A small class-conditioned image diffusion model, trained from scratch.
Model: 15.9M parameters, 48-pixel images, arch dit, norm rmsnorm, activation quick_gelu, moe expert_choice, num experts 4, patch size [8, 8], layers 16, width 256.
Rows from block 9 of a small class-conditioned image diffusion model, named by matrix and row number. Rows with one number within an expert belong to one neuron, the router's apart. Each number is 128 + 32 x the weight over its row's rms, rounded and kept within 0 to 255. All counts start at 0.
Before each expert's rows are labels from the 100 images, of 14976 (inputs lightly noised), where the router gives the expert most weight on average: "colour at peak" is the nearest of a few named colours to the mean colour under the peak. Only what is clearly more common there than usual is listed. The data: retinal OCT scans (Kermany 2017).
# router: router (model.blocks.9.mlp.router.weight, 4x256), inputs 128-255
# up: expert up (model.blocks.9.mlp.up, 4x64x256), inputs 128-255
# down: expert down (model.blocks.9.mlp.down, 4x256x64, transposed), outputs 128-255

# expert 2
colour at peak: grey
router.2 [ 87  95 108 168 144 161  85 170 169  77 201 152 111 111 137 128 133 122  94  95 108 107 109 169 189 137 104  64  98 133 107  56 140 159 136 118 156 145 155 144 123 111 150 128 143 132 104 133  84  77 123  89 126 136 150  85 149 131 160 143 144 147 112  77  94 123  98 116 193 156 155 164 166 208 119 158  57  87  90 163 154  89  80 114 164 107  64  87 129 136 105  81  95 142 145 201  98 118 113 142 138 119 140 112 139 132 160 123  99 121 172 127 171 122 132 143 238 136 122 134 103 162 114 143 162 121 128 111]
up.8 [ 98 168 175 135 123  72  91 124 161 113 167 127  79 101  79  75 191  96 146 151 106 145  96 205 134  84  99 106  86 205 165 129 135 165 100 144  67 119 117 117 190 124  81 114 124 125 108 159 105 120  94 160 111 142  83 122 142 114  98 134 134 144 112 123 102  96 143 153 120  50 156 128 106 163 115  82 140 204 125 134 137  84 134 118  41 175 150 157 165 166 108 130 121 116 120 126 159 181 139  83 142 132 133 152  67 131 189 156 116 194 162 125 109 164 126 125 172 129 183 148 100 127 169 100  83 138 111 152]
down.8 [184 151 199  93 140 213 108 131 119 123 122 111  73 122 148 114 123 136  92  97 135 152  83 120 123 162 181 120 109 151 144 111 154 144 167 109  69 125 186 150 112 167 149 136 165 121  96  97 127 134  92 116  70 131 150 119 173 132 125 115  50 109 108  96 114 127  78  84 136 170 181 132 104 155 109 176 160  85 159 117 119 155 110 121 169  91 167 123 128 172  70  94  37 134 132  83  89 162  78 112 169 117  89 114 189  93 180 121 171 127  70 121 164 119 158 134 110 152 102 123 108 145  84 158 102 111  99 127]
up.9 [190 133 174 154 103 136 201 147 142 142 121  92 129  61 101  54 206  89 122 149 104 167  92 161 148  95  87 168 125  70 169 156  88 134 125 125 128 111 128 134 117 129 145 124  66 112 162 158 158 156 129 148 204  90 159  94 130 132 117 114 111 100 122 143 157 158 139  98 132  68 131 105 159 143 101 154 136 120  69 122 205 113 146 124  90 152 129 139  65 153  72  72 123 125 115  53 117 153 146 152 189 162 120  87  91 143 171  96 145 151 127 145 114 168 135 141 108 145  85 191 172 155 172 193  72 167 146 141]
down.9 [ 82 109 148  94 156 189 185 186  95 153 121 135 123  92 153 174 168 189 126 121 175 110 116  96 123 110 128 161  99  55 104 165  45 136  77 164 133  97 135 105 122 127 179 123 169 119 181 144 112 119 155 150 142 118 108 146  81 109 118 118 116 147 131 152 150 176  56 151  94 169 140 145 107 164  59  99 173 194 158 121  87 132 118 109 151  75 147 126 175 180 115  72 163  79  60  80 132 146 147 123 105 147 164 148 133 113 149 116  94 153 151 169 128 119 106 135 172 118 167 135 148 185 117 205 115  88 128 117]
up.10 [128 173 146 170 157 153 153 126  89 174  83 138 111  77 121 144 120 136  89 119 166 141 120 175  72  73 126 112 109 168 106 150  94 175  94 102  99 147 178 116 115 108 135 119 158  96 104 134  98 107 135 120 161 127 104  88 174 125 147 129  86 145 110 165 174 114 162 164 139  60 108 141 156  84  96 164  90 135 100 159 144 129 126 168 133  59 139 106  84 158 120 114  16 176 229 105 120 130 184 120 198 158 127 111 146 118  77 117 120 149 167 130 139 126 125 171 149 119 186 115  97 173 123  84 144  92 118 154]
down.10 [132 113 148  85 186  88 146 160  93 150 104 145 109 123 117  88 123 171  71 124 128 108 109 102 126  72 107 115 113 108 110 109 100 155 107 161 101 105  77 114 139  96 123 142 121 139 134 156 149 130 112 136 115 113 109 180  83 146 148 125 137 124 173 152 111 125 133 122 127 184 133 137 128 111  57  69 160 165 183  79 119 132 124 108 114 180 217 158 219 166 127  99 151 166  87 130 133 136 102 142  81 116  86 174  98 123 114 158 116 167  86 116 195 132 118 110 122 116 102 106  89 177 101 154  99 116 115 144]
up.11 [ 94 114 101 161 154 152 156 194 130 130 141 154 160 124 122 165  56 124 112 127 153  87  98  83  73 183  79 157 144 152 124 104  83 168 167 139 143 130 142 120 111 173 165 123 109 143 100 103 103 112 149 142 161 121 182 109  84 142 143 165  36 128 177 100 100 128 126 119 192 197 127  85 133 147  87 120 105  52 109  85 153 113  84 110 193 132  88 121 181 136 109 119  87 145 121 129 121 100 143 167 110 161 141 111 128 144 100  87  80 109 123 117 133 197 106 164  63 117 105  99 149  89 129 156  74 168 118 152]
down.11 [130 135 147 135 153  80 108 159 126 106 184  92  97 144 109  65  77 109  92 116 123 180  74 178 153 201 128 144 107 212  71 117  72 149 148 126 127 114 153 116 146 128 133 150 160 115  80 101 156 166 131 103 133 132 123 173 189 108 154 163  50 156 120 117  82 134 120 122 218  88 138 146 160 155  89 206 101 186 103 149 108 131 164  90  97 144 143 146  88 113 137 113 178 186  87 168 120 103 136 146 138 137  97  98 103 120  94 148 146 116 165  95  95 194 118  84 117 150 122 107 159  83 141 129 119 134 119 136]
up.12 [ 50 163 121 147  97  48 160 122 133 122 152 123 126 131 126 108 161 172 194 125 133 160  94 127 120 135 117 168  91  90 158 133 168 156  79 136 127  99 105 164 128 152 144 100 125 115 135 122 105 163 142 127 109 118  63 100  77 112  94  94  77 135 172  78 111  85  88 107  49 126 141 100  73 166 133 156 133 170 142 106 129  72 134  48  89 164 122 137 161 156 107 151 119  50 156  69 160 127 104  60 108 118 159 202  15 131 167  97 120 159 124 123  71 116 152 116 115 167 155 157 152 111 161 142 119 163 131 153]
down.12 [160 120 145 115 119 137  97 114 144 127  83 106 145 142 145  95 122 125 141 121 152 110 194 121 192 172 138  77  57 158 182  93 166 160 167 156 118 131 116 144 115 150  39  96 124  95 169  64 121  93 122 109 126 103  97 123 138 118 120 144  95 138 135 119 113 108  49 149 188 113 159 131 148 204 128 147 127 195 101 123 173 114 114 126 157 140 130 123 127 186 106 145  88  73 139 144 104 129 143  62 146 115  76  73 194  99 166  88 111 124 114 137 107 135 131 168 144 118  77 119 119 155  97 145 117 135 108 127]
up.13 [ 65 139 121 109 155 106 160  89 141 131 114 101  94  90  69 151 106 172 152 145 154 125  79  97 112 143 102  84 107  49 133  86 136 175 127 196 110 150 157 110  71 148 140  95 103  28 122  88 131  96 140 103 157  98 125 142 105 113 160 136 144 139 108 170 136  64  98 135 127 103 111 180 133 119 130 123 183  76 149 132 107 170 137 128 151 103 144 153 123 159 138 113  69 148 100  79 135 105 143 175 136 130 145 153 103 127  81  67 123 186  49 167 105 170 101 135 135 147 150  88 156 143  40 152 104 150 109 140]
down.13 [140 114 118 153 118 122 198 143 187 141 171 156 120 125 152 160 135 102 149  98 125 107  59 154 119 116 130 125 115 128 130 147  82 116 105 128 105 134 144 114 112 123 111 122 170 108 106  99 143 160 158 183 128 187 194 131 118  81 133 191  67  98 139 123 100 112 140 168 140 190 113 167 123 158  65 177 101 152 113 108 101 149 129 120 107 159  88 115 123 146 127 165 128 117 145  67 110 114 110 167 136  57 132 180 128 174 104 121 130 129 149 116 146 119 148  94  89 119 122  28 179 153 128 124  49  96 141 119]
up.14 [116 162 151 137 124 117 143 149  36 150 112 145 141 126 123 162  84 128 117 158 153 117 112 119  93 153  96  70  75 120  85 163  79 155  73 139 112 115 170 151 121  99 139  91 122  81  69  55 100 137 164 103 168 121 140  95 117 171 180 171  72 115 148 172 148 142 140 158 194 107  89 113 101  76  80  57  80 138 130 115 123 161  77 216 101  98 120 101 109 137 163 120  92 187 147 123 147 137 147 183 156 137 175 110 148 103 108  68 151 138 112  82 147 164  62 163 124 161 131 148 112  97 133  79 100 120  91 134]
down.14 [112 123 153 122 163  80 101  97  57 161 132 106  85 178 103  83  62 126  53 134  86 186 117 158 129 199 101 143 111 166  99  78 181 140 121 159  98 113 131  72 189 137 121 165 130  87 145  92 148 171 119  99 124 134 125 144 165 121 135  93  96 167  92 104 100 115 133 103 159  94 109 113 175  83 104 167 177 108 154 148 107 137 166  81 124 175 145 173 192 130 179  70  92 204  91 143 111 120 127 119 152  81 113 121  83 110  94 119 134 148 151  83 160 143 108  68 116 159  62 135 145  99 151 141 156 145 117 123]
up.15 [ 87 178 107 121 172 142 155  76 168 119 109 192 137 106 159 104 154 113 142 167 150 153  91 112 166 119 145 129  78 124 160 129 127 136  59 109 124 151 171 129 104  80 140  76  93 129 129 128 164  92 146  98 197 103 110  67  64 124 142 155 123 142 129  75  98 152 129 123 124 105 137 169 166  87 150 125 137 103  38 152 110 151  86 143  96 136 146 153  63 146 117 148  76 115 110  78 131  80  88 134 182 149 193  73 102  94 141 145 160 152  77 112  91 111 126  78 134 155 132 171 153 101 131 137 171  49 121 137]
down.15 [136 114  77 125 132 136  95 126 145 145 149  80 145 174  61 154 154 108 148 151 149 111 119 148 114 133  97 143  97 190 148 126  68 158 106 130 140 152 110 155 128 112  84  91 127 140 196 127 139  96 150 128 142 160 117 146 173  75 125 180 156 105  86  90 141 130 131 133 118 104 103  77 110 117 130 152 154 182 197 133 117  84 128 202 110 145 167 110 148 113 144 114 132 137 117 107 157 101 131 148 140 113  65 109 129 128 114 167 141 124  97 104  77 204 139 180 107 128  85  96 137  93 130  89  83  83 112 124]

# expert 0
colour at peak: grey
router.0 [128 116 119  61  91  39 166 134 100 104 115 103 120 169  95  87 130 154 159 117 127 115 117 105 128 139 170  50 150 131  83 133 143  90  98 158 136 147 110 114  76 130  56 134 143 139 145  91 150 174 114 120 146  91 126 148 133 144 113 147 148  88 155 116 149 133 174 133 131 126 116 113  71 104   3  71 146 143 159  97 116 117 140 159 107 122 176 167 133 116 151  81 139  88  62  86 140 141 131 145 153 134 125 152 131 124 153 120 127 105 127 132 138  81  95  81  73 135  83 151 144 114 136 118 134 151 147  90]
up.8 [122 107 183 152 114 156 192  81 116 140 139 173 107 123 104 126 139  62 156 193 127 143  87 139 156 118 128 140  90 200 160 152 132 127  76 174 109 159 118 140 177 132 170 107 138 154 128  88 138 167  85 113 117 176 120 161  99 142 133 162  66 135 145 139 180  92  90  97 126 126 204  60  63 114 146 110 136  98 116 162 151 121 101 126 173 129 105  88 111 125 126 100 133 136 128 128 156 153  70  87  90 143 207 164  42 176 165  82 159 125 137 134 130 164 100 138 117 190 169 140  94 165 145 123 130 154 170 136]
down.8 [139 130 198  77 123 173 195 100  92 150 107  94  84 169 134 140 149 185 126  76 104 149 128 134  83 121 102 128  93 162 144 131 180  99 110  67 129 107 107 126 119 154 105 143 120 151 149 105 186  76 166 125 142 135 157 148 178 111 115 134  77 144  95 191 188  89 144 174 151 129 193 166 213  85  78 154  88 154 103  88 106 138 150  99 111 126 134 154 155  94 112 103 153 145 128 190 118 170 152 166 152 118 126  83 198 149 192 105  90 119  99 135  93 116  78 108 140 192 119 125  76 161 118 134 175 125 192  99]
up.9 [161  55  98 120 130 187 122 134 158 121 144 103 115  62 142 197 120 128 157 106 149 130  90 155  99 123  80 134  95 128 131 149  72 169 158 138 209 169 178 145 160 162 173  90 209  95 161 132 117 103 163 137 125 156  84  81  80 147 123 130 132 170 136 131 119  97 136 101 141 124 156 147 130 116 137 138 114  98  60  89 176 167 152 131 157 167 101  88 118 187 141 111 149 107 182 129  95  80 213 147 115 166 108 105 122 148 174 145 143 174 138 116  68 129  93  93  99 111 145  96 147 136 103 152 106 120 123 130]
down.9 [111 141  59 173 104 150 111 127  92 142 173 106 123  77 128  99 131 124 168 155  46 134 100  71 151 115 141 110 107 145 139 122 132 116 153 118 201  62 153 118 100 150 119 126 139  81 101 114 169 125  96 110  82 110 144 147 158 117 132 101  88 131 103 175 119  94 196 131 157  93  89 141 106 142 115 131 112 154 167 139 108 117 143 100 116  72 144 169 141 192 156 102 139 113 179  73 126 102  43 126  79 124 133 117 145 148 218 135 145 146 124 126 156 142  67 182 155 114 187 144 159 106 130 109  93 117 140 176]
up.10 [135 127 126 188 161  73 160 138 162 120  83  96 161  98  60 112 109 107 141 129  82 128 117 128 112 142  61 167 152 105 146 146 103 106 100 145 134  98  95 117  47 158 152 110  37 120 154 144  99 142 180 154 210 111 110 118 126 116 118 102  55 105 158 121 159 179 174 150  94  84 100 100 123 199 116 106 121 173 135  92 151 160 112 143 132 104 140 133 137 180  77 122  82 115 103  77  77  98 151 126 174 100 110  74 106  84  91  53 180 145  98 145 127 172 106 134 113 147 148 103 158  80 156 151  78 141  74 144]
down.10 [127 117 108 106 182 202 143 154 173 103 130 180 141 153 190 160 127 101 122 166 163 140  64 141  87 150 170 153 142 108 119 117  68 101  97 136 115 147 141 132 213 128 108 194 198 109 169 144 177 109 120 153 156 141 139 143 127  71  74 131  93 135  94 104 127  96  82 135  71 119 139 132 155 181  58 179 197 107  82 162 134 133 155 119 108 171 163 113 138 212 101  82 151  89 104  89 165 109 124 131 111 160 138 166 185 121 110  68 105 134 155 147 138 127  63 132  92 130 150  99 188 110 129 145 139 138  77 119]
up.11 [ 73 164 153 139  58 107 122 136 148 111  89 135  89 192  95  75 119  98 141 187 166 133 127 183 139 134 133 117 110 132 190  87 122 120 141 213 133 136 119  85  89 126 130 119 151  82 185 103 100 142 120 139 141  87 112  78 106 151 167 141 140  90 117 154 126 102 126 163  86 139  73 199 104 175 136 100 128 100 169 158 209 152 145 155  69 186 145 140  97 127  99 128  34 173 170 124 158 206 126 139 123 110 137 109 129 134 171 119 159 129 139 176 108 114 140 124 104 164 133 137 130 158 139 165 113 159 104 125]
down.11 [189  95 140 149  53 165 162 138 106 113  93 138  76 206 171 188 121  95 132 105  78 119  83  59 182 142 144 161  76 125 144 164 117 102  92  80 122 123  98 133 101 150  92 130  98 130 137 100 152 116 117 124 147 146 101 158 130  78 181  86 153 174 163 158 131  97 178  91 120  82 124 150 132 157  96 106 159 151  66  97  93 104 121  81 206 111 120  89 123 118 126 125 122 143 119 136 103 173 116  86 182 141 132 104 115 151 157 115 112 148 148 184 133 117 152 118  91 153 167 148 131 171 137  85 104 135 141 161]
up.12 [149 107  89 158  70 183 139 124 174  67 147 112 192 129 142 118 125  96 136 126 170  64  99 132 144 130  94 112  95 160 193 140 104 203 129 202 124 140 112 147 118 146 170  96 192 120 173 120 115 176 175 113 155 116 115  61  62 178 151 120  97 164 129 130 109 150 150 187 111 125 101 183 109 111 185 163 168  78  91  99 158 174 129  93 140 165  60 121 122  95 130 110  80 158 173 143 129 135 127 183 131 154 154 101 130 110 140 161  83 149 196 139 114 113 141 136  85 101 174 146 153 114 156  85  77  93 119 130]
down.12 [ 81  96  63 127  52 132  94 106 133  99 114 140 187 167 131 115 151 122 136 145 149 174 111 164 158 114 166 139 142 117 110 110 133 152 104  71 105  61 155 192 197 146 118 164 134 152 137 143 177  83 105 108 111 121 130 141 186  85 132  64  78 146 136 155  68  86 120  90 120 120 125 120 184 113  74 155 127 127 110 165 106  82 118 135 149 155 191  98 141 122 156  93 113 115 149 158 141 131 136 106  99 131  77 158 130  72 117 169 188  98  47 148 153  73 138 111  93 122 161 165 156  85  59 134 111  79 112 107]
up.13 [120 125  47 115 168 172 118 107  87 128 154 112 164 139 109 106 143 104 160 149 111 159 112 115 141 163 109  88  86 118  98 137 144  99 117 159 138 132 191 178 140 149 140 104 109  87 133 129 128 128  95 123 170 127 104  73 111 111  88 134 111 163  92  92  65 126  72  59 146 175  85 141 161 127 162 113 121 114 131  94 139 147  58 145 122 161 195 127 144 154  82 122 159 124 149 138  79 115  47 189 130 144 126 143 142 139 134 115 141 105  67 120  85 117 166 136 166 129 106 158 174 134 124 108 108 129 110 172]
down.13 [127  91  52 182 148 199 122 139 129 157 155 183 152 170 132 136 140 137 169  94 184  85 139 140  88 159 151 183 103 148 159 162 145 108 136  88 136 100  93 162 137 131 174 130 130  89 104 146 137 137 180 130 177 135 125 169 149 135 104 101 131 128 183 140  99 142 148 198 114  86 109 108 106 126 126 116 109 115 108 171 131  97 201 118 151  98  87 138 120 147 120 125  68 117 137 193 150 129 183 131 110 121 162 164 110 154 138 144  99 106 192 150 149 117 163  89 105 161 140 150 181 116 166 152 135 120 124 158]
up.14 [137 135 141 135 102  20 186 174 132  81 131  87 156 103  78  77 105 123 162 113  76 117 117 143 148 127 108  88  71 164 160 169 116 128 127 108 120  67 102  81  90 125 145  83  82 181 146 165 115  97 126 138 196  96  77 129 133 159  69  85  49  99 140  84 126 160 141 163 111  95 134 104 131 120  98  95 100 139  96 100 144 156 155 113 101  98 135 163 115 134  83 100 174  82  97  62  76 145 135 140 161 153 136 140  88 123 116  79  89 166 135 153 157 146 109 109  92 142 156 160 173  66 216 123 168 146 114 140]
down.14 [108 104  92  92 139 195 157 173 163  89 141 176 119 135 176 158 104 122 108 166 146 156  75 119 103 140 141 171 107 138 166  95  52 116 128 142 113 138 148 106 185 125 123 144 186 134 153 157 155 151 140 118 118 165 164 120 119 106  70 132  86 128 150  95 175 123 142 103 116 134 137 143 128 110  74 210 175 147 111 134 133 126 106 112 113 226 179 117 143 199 100 124  93  77  73 114 183 144 116 158  87 131 139 173 144 143 107 102 142 174 136 142 178 140 114 116 100 135 184  94 201 102 111 147 146 119  82 112]
up.15 [ 82 117 175 130 129 117 169  96  86 148 153 198 133 119  99 125  96 126 149 131 120 143 105 109 145 149  74 173 101 123 174 140  93  86  93 144 178  88 142 137 191  94 186 114  81  92 137 125 140 123 197  92 115 148 120 124 143 144 163 144 104 183  67 157 117  83 100 163 132  90  77  67 147 118 155 177 166  85 136 196  84 153 164 144  98 149 124  77 162 145 144 179 100 150 116 135 122 176 158  79  37  96 105  97 182 141 104 125 155 113 150 149 114 191 138 185 173  77 199  84  60 101 150 123  85 144 105 145]
down.15 [187 133 147 113 128 167 151 102  86 143 151  93  82 100 160 101 118 128 174 155 135 131  89 198 140 143 100  87 169 136  86 174 129 109 129  89 137 148 149  96  66 110 150 131  95  79 120 121 174 187 104 141 168  91 142 141 105 147 145 142 133  55 188 141  86 113  89 102 165  96 115 150 132 134  84 131 115 124 116  69  94 142  70 110 198 157 158 129 154 149 164 153 101 134 232  89  88 169 127 158 165 130 156 114  74 139 139 159 159  59 101 132  82  63 143 109 159 120  90 138  82 133  74 112  67 123 159 118]

# expert 1
colour at peak: white
router.1 [150 193 154 150 166 194 132 109 116 163 111 130 144 156 167 171 109  81 120 165 145 155 109 101  82 114 105 201 134 125 130 168  74 160 102 108 103 103 118 155 202 152 170 110 127 122  98 154 146 129 133 144 118 157 133 161 116 138 125 114  77 157 109 172 163  43 108 123  89 135 114 119 141  74 242 130 183 123 119 120  85 171 175 152 114 119 138 134 142 156 133 187 140 144 159 123 173 111 148 104  89 132 135 138 103 144  75 158 146 170  97 168  90 124 148 159  87 144 193 104 130 110 152 140 101 105 156 150]
up.8 [155 133 136 121 113  94 131 148 121 109 190 111 149 152 185 143 152  70 147 128 118 128  97 172 159 118 128  93 163  60 111 129 139 101 172 149 178  72 197 116  69 157 108 124 163 119 110 143  52 101 152 128 137 173  67  84 100  84  98 171  75 132 182 124 120  73 128 131 121 107 165 110  99 117 125 123 121 153 122 102 103 121 145 131  98 135 165 112 220 189 117 118 170 149 106 115 121 133 115  95 132 150 134  60 148 157 139 111 131 116 100 182 115 110 167 113 122 166 141 155 150 144 102 107 140 123 130  69]
down.8 [106  88 134 137 111 141 178 115 115 150 139 133  96 151 121  79 128 204 132 168 178 107 126  92 154 133 108 140 171 138 106 138 137 119 125 118 173 144 166 178 183 142 150 167  83 135 121 145 168 123 119 131 147 103 151 107 123 114 111 101  81  87  96 145  46 215 106 116 145 106 150 141 109 128 101 116  93 125 151 168 100 149 123 125 139  87  93 114 137 169 106 162  67 147 142 135 124  77 141 105 102 140 112 169 121 168 182 140 105 131 164 166  80 114 167 176 157 147 137 176 136 111 163 141 146  80 147 180]
up.9 [119  98 108  96 110 125 147 149 158  97 151 152 157 153 124 134 147 118  97 155 160 107 102 110 131 149 153 110 112 128 128 137 110 149  46 116  91 108 150 127  71 139 167 121 152 141 191 157 131 183 142 202  92 204 112 126 178 161 143 103 193 124 105 126 148 107 171 166 165 118 179 139 128 108 113 148  44 150 122 148 158 206 145 141  82 146 215 105 216 156 128 149 185  97 153 134  71 136 113 100 108 123 152 137 136  97 142 102 102  85 112 134 150 217 175 130 118 127 123  49 130 104 122 161 159 166 168 140]
down.9 [ 83 137 112 129 161  93  87 130 149 128 171  88 127 126 182  97 153  94  87  97 131 132 127 135 115 100 177 117 144 181 109 178 152 147  51 156 106 139 153 119 160 124 121 147  77 149 153 152 162  88 155 149 118 182 128 128 120 113 124 128 135 105 124 138 174 121 162 109 139 157 191 148 170 110 110 120 144 109 128  99 135  92  81  57 175 108 122 173 151 135 102 165  93 127  93 109 121 112 152 148 170 126 134  96 135 129 146  66 101 113 123 136 100 126 183  98 118 175 144  57  92 139 157 213 224  79 175 141]
up.10 [156 103 100 164 122  64 149 104 117  72 147 141 155 174 101 128 177 120 152 186 119 150 116 116 119 119  89 106 142  53 173 115 113 123 109 142 145 110 122 122 144 200 130 109 118  56 125 115  86 126  83 100 160 154 107  81 105 192 119 125 172 125 144 161 116 146 179 142 191 108 144 133  91 140 115  88 103 106  90 134 156 129 101 147 125  88 158 113 118 130  99  84 145 157 148  41 152 173 154 132  93 105 134 125 120 150 106 140 165  78 115 121 133 177 196 161 138 140  99 137 116 128 132 155 114 181  86  76]
down.10 [ 74 129 110 122 135 134 140  92 150  75 159 124 152 126 182  80 193 145 120 109 119 102  75 165 186  91 176 143 132 147 172 146 107 130  84 112 115 135 143  63 106 201 131 144 149  63 137 166 158 149 214  60 150 129 188 144 133  97 140 169 119 114 116 120 127 124  96 158 133 146 153 121 140 130 129 107 153 113 134 104 148 126 141 104 123 179 121 184 112 104  89  85  82 149  91  95  67 124  91  73 202 154  96 164 118 166 150 168  90 115 172 170 115 109 148  81  96 128 181  62 117 131 159 116 116 109 171 162]
up.11 [132  88 109 171 129 126 150  90  64  78 119 124 125 109  78  53 159 131 107 104 115 126 100 117  82 127 114  99 116 149 171 181 130 106  77 123 141 140 173 138 209 148 140 103 173  91 116 100  80  96 114  81 177  77  78 104 120 167 140 140 119 129 132 103 106 169 177 128 140  76 146 113 153 180 116 119  92 100  82 148 113 129  98 115 147  87 138 101  60 103 124 105 161 151 123 115 128 158 117 146 125  71 123 120 123 135 110  73 151 162 145 140 113 175 128 154 125  98 133  56 174 112 177 183 113 167 112 127]
down.11 [108 108 147  65 131  92 123  90 132  67 109 112 136  88 165 169 168 162 100 141 162 132  84 155 194 128 135 203 106 155 163  95  96 122 150 109 134 138 108  71  47 164 120 146 104  63 131 103 107 149 159  76 169 164 196 183 105 119 162 136 140 115 138  95 161 135  72 135 110 147 154 116 115 109 118 149 132  80 157 115 164 114 138 176 108 180 111 170 137 127 133 116 139 132  97  88 121 145 138 108 176 164 124  95 140 148 109 116 100 145 160 164 121 121 133 110  96  97 104  46 138 138 127 178  88 103 137 115]
up.12 [107 163 113 149  96 148 141 136 159 126  91 119 125 148 158 142 101 125 152 128 136 147 105 136 143 154 125 109  50  99 134 124 167 182  66 170 137 146 133 184 180 153 167  98 108 135  56 177  99 114 159 145 177 140 133  98 127 119 147 116 127 146 158 110 125 166 153 160  88 141 157 128 120 101 139 131  98 218 134  74 153 166 118 127 101 102  98 128 154 135 109  73 152 139 151  43 153 122 160 106 148 147 176 109  94 104 153 126 116 127 117 156 135 149 146  97 157 135 168 119 151  66  77 103  38  84 119 144]
down.12 [112 149 152 110 105 111 115 166 154 136 126  99  92 138 115 131 145 128 123 118 165 103  89 157 111 134 138 104 164 134 185 110 120 155  53 107 153  42 171 107 112 134 156 173  56 128  86 149 195 121 115 127 170 155 200 149 114  86 164 118 113 118 131  92  77  94  84 175  84  92 144 201  88  94 179 124 120 153 158 160 128 153 128 102 140 171 145 132 170 107 144 151 142 139 163  84 122 104 144  73 147 134 118 159 181 110 156 129 121 148 115 164 127  74 160 171 167 160 175 126 131  98 153 124 138 137 166 115]
up.13 [159 136 157 122  80 104 166 101 110 183 161 120 143  90 117 155 181 120 140 126 232 128 142 155  38 101 102  95 179 116 157 136 143 123  90 130 104 132 111  96 131 148  92 124 133  51 106 116 119 121 167 107 139 135  94 160 117 127 164 160 118 134 142 207 180 111 180 114 150 122 126 138  41  64 103 111 146 181 143 122 143  86 164 119  95 139 147 130 124 110 173  90 138 158 107 137 188  93 148  92 108 105 131 105 127 109 121 172 143 125 104 103  76 137 119 194  32  94  79 132 124 160 129  88 109 110 155 155]
down.13 [132  71 105 135 136 104 147 126 131  72 201 148 146 132 148 116 152 120 120 121  92 145 169 124 218 127 129 164 117  28 117 103 153 143  66 146 104 179  78 111 130 138 137 142 213 107  75 123 154 121 152  88  96 133 159 115 119 190 105 119 179  97 111 158 192 224  92 127 186  99 133 100 145  85 106 140  98  56 157 118 162 151 112 125  81 106 103 129 118 126 143 127  80 142 116 165 124 117  90 136 108 130 125 187 130 155 142 142 136  97 128 110  95  94 109  85  33 152 182  87 130 126 132  99 143  87 134 124]
up.14 [ 88 153 186 188 158 156 102 164 178 143 101 127 155 109 131 121 142  65 110 161 169 122  89 151 164 170 122 136 103 131 174 115 112 184 115  99  93  81 162  84 135 118 147 106 192 142 152  63 150 112 130 119 165 100  92 128 121 240 141 166 119 164 104 112 113 163 105 106 129 140 103 147 125 130 118 120 157 110 120 112 103 106 147 135 196 129  69 207  98 148 138  81 145 103 163  83 116  93 101 143 115  93 157 120  79 129 108 158 114 106 175 123  60 134 172 151 149 120 180 179 111 133 150 114 139 132 126 169]
down.14 [111 142 143 126 150  95 105 129 122 154 106 139 174 110 106 137 165 157 183  75 166 162 192 112 107 155 154 142 110  75  57 161 201 125  78 146 115 183 120 122 113 111 117  89 116 149 144  85  99 139 108  95 131 159 139 138 128  56 112 100  98 100 136 150 133 148 179 144 129 152 135 132 151 146 132 129 111 110 117 153 121 161 129 132  73  84 197  40 128 158 136 124 129 107 111  74 141 113 159 206 113 148 156 100 142 156 145 164 138 139 133  84  68 200 166  97 102 108  52 142  82 163 135  87 174 128  80 100]
up.15 [137  98 123 132 103 112 107 172 149 151  84 169 118 152 140  90 165 119 123 108 156 156 117 152 142 161 103 164 147 159 135 113 150 112 102 133  81 157 132 170 142 116 137 112 121 116 145 146 130 184 152 174 131 132 134 122 103 138 172 218  88  44 125 148 120 237 126 119 157 139 100 159 140 106 115 136  72  93 121 117 157 157 108 141  89 136 151 178 124 155 145  88 173 149  97 108 125  98 100  89 145  72 134 132  92  87 181  98 105  84 147 109 102 125 115  84 148 126  88 133 148  52 143  96 117 144  89 101]
down.15 [192 120 144 102 109  99 142 150 199 145 111 133 140 145  77 121 120 139 118 154  95  77 222 158  97 109 155 141 124  93 124 176 132 120  87 121 141  96 161 131 141 119 183 123 179 142  95 139 114  88  82 173 125 119 103  83 138 150 135  98  94 170 176  88 107  50 171 121 149  72  92  60 101 202 163 142  96 147 159 167 134 147 136 144 104 132 105  72 167  93 134 129  95 146 174 136 100  88 149 129  88 117 198 122 123 124 123 125 160  79  89 158 120  92 119 178 102 137 113 170 135 133  87 140  89 136  97 145]